A small masked image model, trained from scratch.
Model: 3.5M parameters, 48-pixel images, arch poolformer, norm layernorm, activation relu, patch size [2, 2], depths [3, 6, 6], widths [80, 160, 320].
Data: trained on photos of plants, animals and fungi (iNaturalist), 38949 training examples, 38.9 epochs.
Rows from block 4 of a small masked image model, named by matrix and row number. Rows with one number belong to one neuron. Each number is 500 + 50 x the weight over its row's rms, rounded and kept within 0 to 999. All counts start at 0. Numbers have three digits each. After the name is the row's rms in percent of the matrix's.
Before each neuron's rows are labels from the 100 images, of 14976, where the neuron reaches its highest value: "top examples" is what is common among them; "patch colour" is the nearest of a few named colours to the mean colour under the peak. Only what is clearly more common there than usual is listed. The data: photos of plants, animals and fungi (iNaturalist).
# fc1: MLP up (model.blocks.4.mlp.fc1.weight, 320x160), inputs 80-159
# fc2: MLP down (model.blocks.4.mlp.fc2.weight, 160x320, transposed), outputs 80-159

top examples: class Aves; phylum Chordata
patch colour: grey
fc1.318 093:414564440507488433424627475517504503619399455432402460506502507583486534452436529481510529555486540501501517557496375562480493490482529332494543489593622560454558492499551476582537482437528462520508485533516534515512454548534411516491434461
fc2.318 083:441574543495528512508528568417506526604484492529485496486543453538518483423432591520529556418517499511479559552487467540487482536513462504520529534524447529459481472459499475536563525500502431496665567550467386485480464418431448488606509500

top examples: class Aves; order Passeriformes
patch colour: brown
fc1.169 109:426488517567491512527566514505447607568511549450564577512572447602534520475414494515522537582535476524477489552470398485508508505463502404524550552493490420474498485464433498542521487394571508486551512457486425465520508498489532564432488480
fc2.169 118:520486656540464508578435536456457526458501516495612541501513444543513420474467518474550492367473479553424555467608514521472510489523558474480516548505527492531464533517513508437420505493512467467555468432533486564501510424448504516549504470

top examples: class Aves
patch colour: black
fc1.77 093:441601420517589464460467607475544571570486514549483610462492516422449529520412562523519523494431530540518593497475508489464558567533499455477531525464483506487519498438514465599499518482472446533502548486448515509498491529434461522570499554
fc2.77 069:369380510467527492446499603430494446580477528443487496540517445539516491468497419505535497387520427448514576528436561474480466478478475561540517548460457440542443475503409543461545501533520585526583545541424463451509516471548419511632558492

top examples: phylum Arthropoda; class Insecta
patch colour: purple
fc1.225 101:396636505508500541465661462524475532584433495547501461505484529452517478551565483432448591370522449520537481467473524429589528520370481520481450432477593541542476541521524484526563491501539474525463488548415576474539419592516508546535439505
fc2.225 107:488433519459482510490536480528422412537547456403507438514483489501489530558548484478588430561508614445550481543497554507488473463550535560464447552483462543473504495496445558507516570523441567500495542544501547557525546541640458475532447501

top examples: class Insecta; phylum Arthropoda
patch colour: brown
fc1.64 096:496533470468550518542520482468493540496514512578531574529527491524536467488443452490543473415490479464571504510551444487439450560519468592467505413504461522570483519518519499411546506378480519481593478536450564460587527473421521577468499484
fc2.64 079:581632445524485527556478452463399414433499449592486470494473528571496506489502501404559516477469505517624464485525507481534548498442340445502492527529454599493554465450423492519419447509447449575627520499500482559506507480462423489465510553

top examples: class Insecta; phylum Arthropoda; order Lepidoptera
patch colour: brown
fc1.84 104:492440518503578455494455517434523502511527455386573533478501435529633498574526559456525456494517474490448442498512503592476416504518511525565510514531422444463437539516448494523542519479522488527490470499528513573343494454466494460472487507
fc2.84 100:548495414461435562482527464538489552554518541500473507512540598496450536474519430543391495587472497553520504475505542461589574482483513417455538531457561520503545430458499510511461489472464423304490597469548495454556565479547485500496388494

top examples: kingdom Plantae; phylum Tracheophyta; class Magnoliopsida
patch colour: grey
fc1.208 104:419493532473537439412480444499513569499573560515510495539556474552452572506482518486468422532459529510519545513526462609480446422524520579422510506513518500503443472574529496514566518397584527494490472476496604460508545486520535574598568442
fc2.208 079:534495589487489560513575529463500492508482513555439475482507518521529476470511545462497526513454406484491533519474481518495546491495424430515495530505630506353522430490541469568529474513516434448535552505494351484500516508498469479508510539

top examples: kingdom Plantae; phylum Tracheophyta; class Magnoliopsida
patch colour: grey
fc1.149 086:493519455458440448441505425573497540390579508519486463480563562559501610478517494480563431474534459444530547524453439610436375485543519683431436512486440527480545475516516486521598508474530531521494503482453439503511535396483605491535477471
fc2.149 058:512496595453466501505517526422541549566475571562480475567440541489527520501550528485457530434457405486417408501444507491517492456481541435533478577453511443429495467567498497574573456521563479365551519516500442437554509543565472495535529492

top examples: class Aves
patch colour: grey
fc1.79 092:452488509488588472513516425497512504555525498468448468603511492435518542498570458484424474445564463471521487446514413444498400446445484511577543472473516512474458482610510426577488406521591543402509467486449564514467420496459457512545490516
fc2.79 076:513435468447455548408554454518582550546507498441444536562516553464499533436538520530451479521556534453539491509469450482544514473493457469520516461445589508538503469479546553524556474494515487380439603580453428430534498520568451479467447511

top examples: class Insecta; phylum Arthropoda; order Lepidoptera
patch colour: brown
fc1.12 102:394513492505565466443535515578592539478487540527509456442541517511482463523539442453443457504537462432452543508498596584551516539451505477543445499564522507495435409543483545484521511444533395426458554510478581494439463469535538607476440520
fc2.12 109:573419551518509487556511454560533466571511531496587474513518528365487483582601548554519417552431438505577509542520568554512427469479601624507486529503476465519502555457460450488478500607583523615523460526531460563473515449498479488457521521

top examples: class Aves; order Passeriformes
patch colour: grey
fc1.18 102:603513560576551548538478515468499473477511467538500491439574473461421493491483492465568533495518534451467475494504561603470508606490493483541441449582520565327490478503563515560468475443497428545509592440539600490487501487424395413416558442
fc2.18 092:477518515479497461469494398526616470421502533458529452561411484466506571530578510531469441449403538503439364511495499466516415455473642606508505513512493474460502499453559512520547485578498524591508452497477648575532469565468536517460498495

top examples: phylum Arthropoda; class Insecta; order Lepidoptera
patch colour: black
fc1.96 113:389536411464562521411517573500522387623562548498453542487515511598512535527492493502543518467542484450547668529485490602550429485485479446445444433511435445482432510470447555492564536488507456477554554498523482501505470545457445515549497523
fc2.96 126:573573467513526557558515438477491596446450531595489499453586558513523435504438505469517548505568514525453473505524456551435518564492536564504532483455532520530458569523543501414557544471539430526444522528457583489433432522462516507458492492

top examples: phylum Tracheophyta; kingdom Plantae
patch colour: green
fc1.262 088:506448472602554443428539485473565564510500447472570515465631520603546562430494503511527415553518438499643587647496492590529449411482422504490443514523509542462504460490549482482512545493533525421500513491508563416449578517393555483474541493
fc2.262 066:558427462513481521524510580494441537394482494514506416536484461421513488604539521422468469445523450457424471529493481487452463444474470569473490566465546482633481574513414510369502494528499429571400474471572486557495507464518489469590567504

top examples: phylum Arthropoda; class Insecta
patch colour: black
fc1.313 108:467470485606476472455554361466555536522472561597492478535550547465512525556495492527443527527494486470422542467520433478473505510577529498508438549438549516467467540574525537456519426470441501523465533434459496452396482520517516463432466491
fc2.313 111:527509543545520571479591533407514502562428534518387568504522510511545504466429513544512533482568442481491450532465532581492585568434458453525473460507490525496588555494496532526530499434556408433506538561411441457443471506474418496519444482

top examples: class Insecta; phylum Arthropoda; order Lepidoptera
patch colour: black
fc1.302 106:470582399493529517448475512498509505547577483498487538418626483579510412459440549475562507487539483508528559529574454604465456535505533421556518492496495491499511489489529527550501516417462451479538565517496425504445468484501504548482471393
fc2.302 129:526465501545545524573558512483465548493442470486471510481559551478476477518415496514488537502562475491522419571478517607449497566492495572578525472480504483526548538538478502447559521436561389584399519525490542510401447516458453497494495484

top examples: class Aves; order Passeriformes
patch colour: black
fc1.215 092:509522532467605550604521475494507635496483511532487426537526524584589511511443490473526543525519464507509407588430470524498462573464505421457522442543514482414555431479482480563566455496530492538456531508462473482382465468557540526394453448
fc2.215 071:620412556416471471442452400468531463478546515501522512565443521484504527422575514395491443565416347522536384463521481457499438433533506516472470535428571464562451433519559517516433510567507522515368538471560520497543544486496449460521513480

top examples: phylum Arthropoda; class Insecta; text has "bee"; order: Hymenoptera
patch colour: pink; purple
fc1.110 113:500540530552501478556520528506470529517355495544487501552407564423460504478525526562527581447488486525489477493489564415520587583400520468490489532451584419392512522402469390508468368613491473567521442425493504513537332478498478481522529541
fc2.110 146:502468448432475441410518492499539422398536505399508492536518460500466493549541400436492428482488514458586496542482492510504412430511541581486475516477447514603521512572513566451535551497499469489472496537501518560517608514576487474519449465

top examples: phylum Arthropoda; class Insecta; order: Hymenoptera; text has "bee"
patch colour: pink; purple
fc1.142 093:472427557552499487579498405463522523529468571424479499524442511430518511453569510606452450338503523514483438490514595480502487544356498530503468535438496501476539487352533461538536434551531518455477475493493543442494531480528488408569352477
fc2.142 109:453605550494535500433528384479534468456524447469464550470584464562482434479450509465551524452564500485455480543481398545502465517522606501537460417537516530527527530492598540508556581460469437492544542519467542480481547441493484577380469468

top examples: class Insecta; phylum Arthropoda; order Lepidoptera
patch colour: yellow
fc1.219 092:535520465466512485452443471550518459486528482580498571593554534550466473541539541366495434525475535431559556446521458612471424499459489482499459438411487614476484541597561545522578581538521581542450487457481422564525581509454548624513538444
fc2.219 080:445486615454461450507481446470492544485493632512560496576419482464530509525554492470404487490451389549512342486506433470505460476459491465471571558408545504486492521527523479522550430530523502371407415478525464471553486549521487463485403513

top examples: order Passeriformes
patch colour: grey
fc1.75 108:430527376510559509424491513509444477588487462523441518526460514440474606529382505526502468584541549528456474577429526466485447444512506481451543482496474436427558362454542531494530520537520442455411510524533446491505518537460489494415419454
fc2.75 098:377527370498516542484453579456463476410526501524481476486513482525509494435468505607564465487468733527453305496512458490471523488505493481495499502516339451490486481474564541484468553527463459493539563521531604501503527474507448523436497509

top examples: order Lepidoptera
patch colour: black
fc1.106 095:529536496529620507523458470489557514461407464499556531469598551434484457428442506474506507461498505520509447541510441534530446485454479559559497467537549477622534498448416496485515472543465534585537514439438585565422415467434503611452499515
fc2.106 099:457502557439426479498442488470493502441572544557514466550427523459455500451579481405511434459452512521508577431524485436566532457522496403433539592388502510528483466422496468533486481474514480430538563527550475427574593501531490485455465524

top examples: phylum Tracheophyta; kingdom Plantae
patch colour: grey
fc1.135 094:535443450409551540483471477506425502436558544525565507511511569493513541480570403498446537529501499505591480491458502468482431408477418481494540465509524513472445460470365486526443486449471507366492473455472531502553615493428467428457373492
fc2.135 081:417478406542548523503531559462521502645465466560457525493509484532522484469452563581528564574557445482366402521528500523484531558444557454553503429543427527517509561473564509492517479481491457460484495522473528499475453459425500512303464518

top examples: class Aves; order Passeriformes
patch colour: grey
fc1.286 088:564481568493486483356576472458467568446430496405498501553484525513524525490461531482469578498534439438476561495567453569451506598411529486522426513514609454475554567416570432530486428406550514544467481493481597570459433525512456477415524531
fc2.286 071:503474575536462553547589529493462479422516429434471524521516442534508490571495539587533467484468580462496538605506434562484529532484490475514505534540412552461596545482566480579504485491515442428583523549502345550486571497503476445508520535

top examples: class Insecta; phylum Arthropoda; order Lepidoptera
patch colour: yellow
fc1.183 077:466493413586492456429483606444573481444417546531487473615512454547467445506545486338507492450555457510461519531521581541519465556463476567641572510377485520554424488550455574535515492411582583537433519446449470472494478456533538467557428408
fc2.183 054:435523548499472494527497499466489489518515489521526449563452463460511530480580547538459507507424489506546524563502478427477453503463466494562558505464479491520450389451536425476570439594583473348597448526581470456552501608518499468398418525

top examples: order Lepidoptera
patch colour: grey
fc1.65 082:488489442411533530494531487524604490496457452449432491674544515491471494481479530443504461537517484453486476463469473550503445497563566527543542582402491501563459497525564530559507446471560502363471535428514553512524523483503422441548592518
fc2.65 072:358430618492496514502515507455533566583525537421506460569481489476499559455547559543453477472426542522556499541545504459483472481462459500562502518455569567511455470478499442462568438541527454288431491493584494448561496521544466476491389515

top examples: phylum Arthropoda; class Insecta
patch colour: brown; green
fc1.227 092:472472487508535540516428463458457528506517516542490570471586523550549498496440510451533477556552509472475646427501447569465503508486546524482524498454516589516533520540511681508517495454575540408482461472461524419384588492544570596464569439
fc2.227 076:589471410480477586530492518486404413394528443473474536488493524520527459546476415557544498464494548422608409519471516518537534492479484468504420475512434582561596496537479575500406487478441405697473495472474495535462517459495514503541581492