Weights of a small masked image model: norm layernorm, trained on photos of plants, animals and fungi (iNaturalist).
Rows from block 9 of a small masked image model, named by matrix and row number. Rows with one number belong to one neuron. Each number is 128 + 32 x the weight over its row's rms, rounded and kept within 0 to 255. All counts start at 0. Numbers have three digits each.
Before each neuron's rows are labels from the 100 images, of 14976, where the neuron reaches its highest value: "top examples" is what is common among them; "colour at peak" is the nearest of a few named colours to the mean colour under the peak. Only what is clearly more common there than usual is listed. The data: photos of plants, animals and fungi (iNaturalist). In brackets: how many of the 100.
# fc1: MLP up (model.blocks.9.mlp.fc1.weight, 640x320), inputs 160-319
# fc2: MLP down (model.blocks.9.mlp.fc2.weight, 320x640, transposed), outputs 160-319

top examples: phylum Arthropoda (71); class Insecta (68)
colour at peak: brown (55); black (44)
fc1.614:112102143153142175160128126133162178160081097119092104144102170154100133111109081083145159121088110181115109121138171119121113114133149156093096057113183135145100069139159130144115085122106114065095149111118202144149092091157183053145143108132107168149089088162135124096135085179115143118109117141137129139088168088137160113104164097125085146144148087137132092104131144096109086140126143059136137116151062109172130119080104170142087171129109148115106171112091115098094112081148173
fc2.614:136190110090144105121105181122097124140139092145133090099161093105088146167129149164157071092113099056084142135173079201138126110149092167127152121189175137157135134102109092085164149100126134169150096132140159125074171127084166149096120118162143095130154146172100162140131145080061112126152156214129097122165160135178132112050119137145154175094155168148092174186146186114162178134108168192160070150117182143153116102078087117110158112134128063142184091168114175154125080152132099

top examples: class Aves (93); phylum Chordata (93)
colour at peak: cyan (72)
fc1.442:139129124126175138180081147150166147156139120128102190115098143104138129147122035158122083079116088095074113157092120128109174173176138137136151129197160109115119123152111121123162149108094041094124163116157148156151144052138119104149141122125054143109156156113162167099117122147121162108154146133158143168095209105149168097083137121136140190137135157168056090121110159109126098125123138108125127099130124165155103157120107155155126120113105151145193171127122140120113127102111158
fc2.442:152217132114130100122128159123074145124136104161136119101132120095104120130123113121192108092076099142105128092159082160137149158137065120158139117170138158124147126141128085099119136119121141153130121147144124150025187143094125149064112106171128137125113186143086209155159159089103115135181162203097113142178193154124148077141128172141173113102086167131098167141122191095118180159123141107133143105142151174139122106135109117108176095122113143123143173155100187165099027132096100

top examples: order Passeriformes (53)
colour at peak: pink (31)
fc1.603:154112123131072135124126124137107033110135120141116131099169076064134165131115125109151157130130134093133133128166100092093119117128152158161102201126168078142126150052113170120120155159158187082059116118125107117135112112087129120114109129145110136044130157103145092201108072186081176122103145140134121103131100114180120139155158116195086080101103115163198118135121100141121125165134143117103097136056192100109114152112155158157120113156119164093131142155119127130105154133135143
fc2.603:126188158139153091117118100146146163113168167101118113179073120166139110125178108079109147090139090099151155203097124128136150085128169075022126077144137163142167106123158098161093115146086084077142152153121180185153166217109138108154160085146139116120042194114110111137141140181087129100151151125149113137178200140147124174060153103122142130128055134130104117129118156139210116119141099148118106170104104125173136096161160143107172150101176121156052123130122157170118138104145141

top examples: class Aves (85); order Passeriformes (50)
colour at peak: brown (64)
fc1.165:137126104128139114191108086109160083118096183128116133118060132144120182076181161204123155141104141144110162086094187045098093119099175093121117113121091062107115130094149185140112132130156129095123167116143130116182096100137112102117139119090136121157127150144139158105096181098105140136138147139146154126071106120125138136117139102186127046146127073126143121121113107190121121089110115157141118074152113149116148172142183106128097134124148160125171172140167097085217147142130163
fc2.165:123168157139095212111150149206143178117169117119099109148114151115124171110119134080098100070151137145168071148135144148171137111119163174178118098174127197179126091181100090144141126138091140089123124141168178099091137102150146080124163135162150116141158105094076128108122116130092149109161087125091082133144134156113170159135108107137147152135093076107150094118136175126171081117118168079118115126097123138160125105112131174144165133132189148124072095168099149131099107126142143

top examples: phylum Chordata (96); class Aves (95)
colour at peak: grey (86)
fc1.174:125141095166128150135119132172161083128105116164091084133114082152133124143196173116117132133107108134152132146110038103066114180202148158100109127138121104127134167061070176148093138132142119118093121172125147155118136083102117145177083044116088135144041196193143119101139080170095141157121134174078198133126103104126121153067151067156108154077195144130105130103130062158108139136137090096108159084090129124140160114213127156148139116129145119148117118124134108082191122116084175
fc2.174:134132141098128120120128126137128148139144135149076148127074073163131161086070076103084203163154108150148088184123136107136136101144143104146130116217158169133102152150173111068109115159117114124146167121112092112207148167125118118132143212089104203044197142089145103107097125077146128077128122106152098151115132122079105108115133140132130138158000167124106101074128129138113068111170153169097081137136118137063117097085189145127135127140136149160116118101117134127198125113104131

top examples: phylum Arthropoda (71); class Insecta (69)
colour at peak: brown (58)
fc1.24:122150152166112122150125084172151133091134148145112107197120137160130088134146182118129125183154132132119126169084163058160091060111187149144048120081170123136131057133115143124167125096160106115155146137107152126132131162117102091138127122123190086099112118102144102157125116138145110136108102107149162090082127193161098215125170138155065149110123097103185125147141143127192116101147076161156126171081143074145156152138133138103142139117165133128080151109155126165184173150188112
fc2.24:120140114083113174140126127110116141163142117158079126076144159087098146108084117130121144072114119093136109100165101186080180173157111109127187144143142193084048164143123132127100143147080146146135123123141079140108131084091149122089124148153067169124133149159114152133204126080126110128139158135134110132173105065102172041155129170107193138120123193152083156133111116106109131180166111084095114092180130154124098115178129130131149090139092117127192191128124155114099069135046122

top examples: kingdom Plantae (33); phylum Tracheophyta (33); class Magnoliopsida (28)
colour at peak: brown (50); green (42)
fc1.621:096102105111170188178103137146093137050116158111070126105092076120173146169071127109164158146175078090062112144157142125134153063154133166167111092111176130091090048127149128169136102153149092146076120105153147138166142113123144134100207144091167150082141093132142112108097125087120167092166181148138112148124171083121123123053132132117109153142200136125102046147139123105142132171182081126167096100129130154106140150148118128125081117130098130075137147096117108102121140127092166
fc2.621:141140155169109083093090080126094107097131106199214094145237139082107129134121081096077095118131130122140140125109085143130144125128153147117170175165104128161028138127083101110120123113193142169129097174121110109171111189142161135118100104163137114141120106135101099088112184142084107120143110142140095092139082151119079137133120116123106123111115119119163173214173136129125161167109117164128090170110158169133119056117135143100130112072163100151141153196099123120170135153120118

top examples: class Aves (85)
colour at peak: brown (80)
fc1.545:085083153101152164150142100151157101105062110159160122106134113160124135120148138141148134159180146133135201124106160109070089092140098117152194149130112038079085132082086124117133082154127125118154156126133101178128116142157125110126189143067122131130128091106218155087103089112156154075132118117161094114084134124100167125122125063163103109128100095156120114077141164153045090137173125144146138193156125144108065167143128130118050197065121163132136172151152111106152158104088151
fc2.545:123144171145087144049118103188107121120144133096092136139167144143148169114118192072088194090113041140153041141149125120120153086125124135158110116187159151167141128154149186164128116148098155143142120132197151086115121109165161099080218108157165132127106150121080111174096141112074154099168125154126093149134140178130163090139125129128125131115086086100155068123119149128146129103135124080100096096083088054136139110160123158133156139137187201139137074155114145136109080083146153

top examples: phylum Chordata (97); class Aves (94)
colour at peak: brown (68)
fc1.87:110134162139099135095161160129159097083130106127113141117124090178150185127148135173069123155117132095140187085085126125147112081116143175189134126173119114146090144132154094187041160115115109137143132130113163124135075078142132157151138107095132169092170100140126127138084164140122190042114173159184135112103098046144124126133160094149108160179174110141106114113097151144089097070132150201132118044114137113102164187144178139139132126165108136116111134128118097104166117089119151
fc2.87:087133188151144134081099088203131102117135102179164083161142170109130156159172126154093091122098118200077167134094156105117120135177136157136147157149132161139170110124078075097114093092194079128128129181142133154106112168148117121113098131111190113114154173126124125100109160117071122171156149142141144100123186155117101140135150090143105116145140141116147135105110138130133152174137148138176141079067177075116121077091142097127131091092170099144132107182154102172173087157129112

top examples: phylum Chordata (95); class Aves (94)
colour at peak: brown (53)
fc1.189:139119164087111180126146112153148119154094116161093147106175149027157141095107057149127172120118132120109180111123141111099126098080143152162103160131098065102054158147130181127093063188151107090086147110162067114135105132120108146125149100150117177157128141068128130117120110123145186126104099162163084131120107121054192115151166137121053105194109072151135122096050147166076082114167165113113117118151187146079085159191193150166120152176165186100135161141129109089136100100159210
fc2.189:116144165141144113120109160169163109104136130147121104208078097144165170122163158134109120111149069149117143139087178105168097126145160095145083109141146130129190085095155118112072099120134092198114160135157224144157162134148104093168156078125144108148181199130112112189115116152104139095152141115160160146124215157131125145118147091146111147169112106111166146088103116147141094119145106171129138110067084117122140151059168140156143129131189160153000088119155137184147140120166128

top examples: phylum Chordata (94); class Aves (93); order Passeriformes (53)
colour at peak: grey (86)
fc1.349:056120152182081122125090123146151091130131059137154072096111102109121076144131164161136076098106124117167105150111120154094156093148196185052155127167052180155098151083090108042208126168099110120160166146107156139139136111132188188142125098102129131128073133152206145053148117133119122148116159175161142119112130140156126159154145091144151134086169100091127160133106133134126143134135170142131161126094089107149148140131137055133110118123131107134133132116121083109140136127135128
fc2.349:139140112083132122149113110111173150136133153160097134129045089145149173080149058095099184147162119127150148152113147124127139092132169104150127115148139197094055126135163137162070120157102129103131204143152112169213115144138111086148142106097075145162126101100153066083106131105176132070136122068169138137139082076087159127118156110098132119200125147147146128090106118134135046126168089093086063124173123140101127164109216149155140132155123141153116151137130122103160189117084142

top examples: phylum Chordata (93); class Aves (92)
colour at peak: brown (63)
fc1.180:076104159118169168111161116154141107139063106181107104122172148140089154091142138119129185197165119121101208092114097084081123140113130211167109146112114099087137158135118124126114125123111134123067147108171105148137151124123137160085129124090146163077084108095110149162086166179125151097162137141172108149083091148063140127117122115085039157159109129144136075077112178180096100139130159144186112107165149125122147113157161170133080159142103161113176141075167129084179093077125148
fc2.180:124185165138123117065105170145147139100161163110125115179065135153138166129150121139117155089154118164141115134118189101190102078100157090079103110145123154139151070155128123182108163117151086118137137131148200126127123130138099081128164157148142096132149186120115093122131123128077168079112125150154164159147166166196116156093124083142162118137132076095190143136147148148148130097107085138121127083040097057163159103108129107151179149192170126137045099172111156175101152123172145

top examples: order Passeriformes (51)
colour at peak: brown (83)
fc1.430:105135120169090090104142094113150077194113115196183152114089084122122145073147158193111135137149126100132119143154166100150143101088148122154096112171047099064120091105094163074124133165130120132151110130139119138095059127095115143091192136114120156123096172097142088148094105117134143114107195145156092160101046114090160081143113118161117118071095064114157089095126167132080165141142173126122166101084127126157096153091117156125110132171105116120165153156148063112157149127108152
fc2.430:110136177124157194123111082190126130117179109106064080118135170142146125153130142045119105090146071130110193191145080160103158139164110164142125139111167134162140142108106138147105096059108135102155113172146114122093169147177171143103089106172129108166162118126065113108202125152116097215161127054099085103176157100125131191105125077136122170147135124190114116153131116085159133153106156140155097139145163156128092145075136198105153087088165106094111129111121154132109126171108100

top examples: order Passeriformes (53)
colour at peak: pink (29)
fc1.531:173072123145136066152135071093116094142086118135153080165153121118184070164142155147124130147171113108038147219103108093099143131146117118096127121109161127080174124095129121143105094075113130156122105121111104136184101156165117185132143130084183113143153121144161110157084145131174118151106150134129157089103161117118113125147177136110082092137145164104122120077042090139127169139184124162245104158104171059102123133133146159118085127085145118117132159160212140148179151148161133
fc2.531:091174152114095208117134168160153160144167144147089156104104188109076196099129130086089109099130135156204124069117118156156134131084170204145154116134083189173063122195132100107152186162118123114121170116134122099078089083130108072114109094177098107120121116134115134084176074169121151105125060139129096155167066098127154126148101129118169162128144063132170118130163131152146103085104145126060178129135152133191139135162121141181144113169131137138115118135089125101109099113146140

top examples: phylum Arthropoda (61)
colour at peak: black (93)
fc1.393:091150134135128199135123105127165133165035145149153134143153118134089137109083124089175121111117089111086156144116134097146139150166134111098105112127122101097147090117125135102134081109126123071085096102099152134116108041115163097105164115090146103153117154156155120106143050218115100126126113142122118148108136085093183116165118087133080120124170072132137107091112083153127082127090152099124156098152101139117122138171134167198098111090078171096128199110120102100111119094165174
fc2.393:126168113117158080125073157083112145144124123090167093101148128162072126185183163140135089103112113057126160155141109172158118071127119136123127098187173129138129142133111085155188150073160120124139094135113185141129227150069135126146139115149130132108094125149127143083134133109068119115118140205136113132147130095215090173054105115134136187102161143079089167206179171131198152130107110178150069157116196133158154096017091118116139126158135049153158105165119153124150139160144110

top examples: order Passeriformes (56)
colour at peak: grey (87)
fc1.124:133101130065079167145158123185161153110088102198089153109151102102091181077075142078147172157106114142124153106129141171124154146104116201168133155169119109116094086118105095117166134182103144129106136118151084119095148130179156104103125169099083115153200070124141145139133128139122115119182109105090059115130125121072150044164163147108096110117123136214187100098055151163078118180146178153123139102114165146107150081144115146160098138075136150077183120151085102142116084117091120
fc2.124:111149139151098031129106085075196115120111145142174119202158144078071084104148108170073143104085200164117093119105191105163131121119150049077166132166131129144109125117141141090105158143144078114144107110106163161211115130156081115161155137095185192102116152132142096165087138098056138111124151207185159116094155159127054087119152153114131169156090127057076127138137150128116151142150103080148112099115078130140134102110170077119136124132150154175067076155160107142142165106073158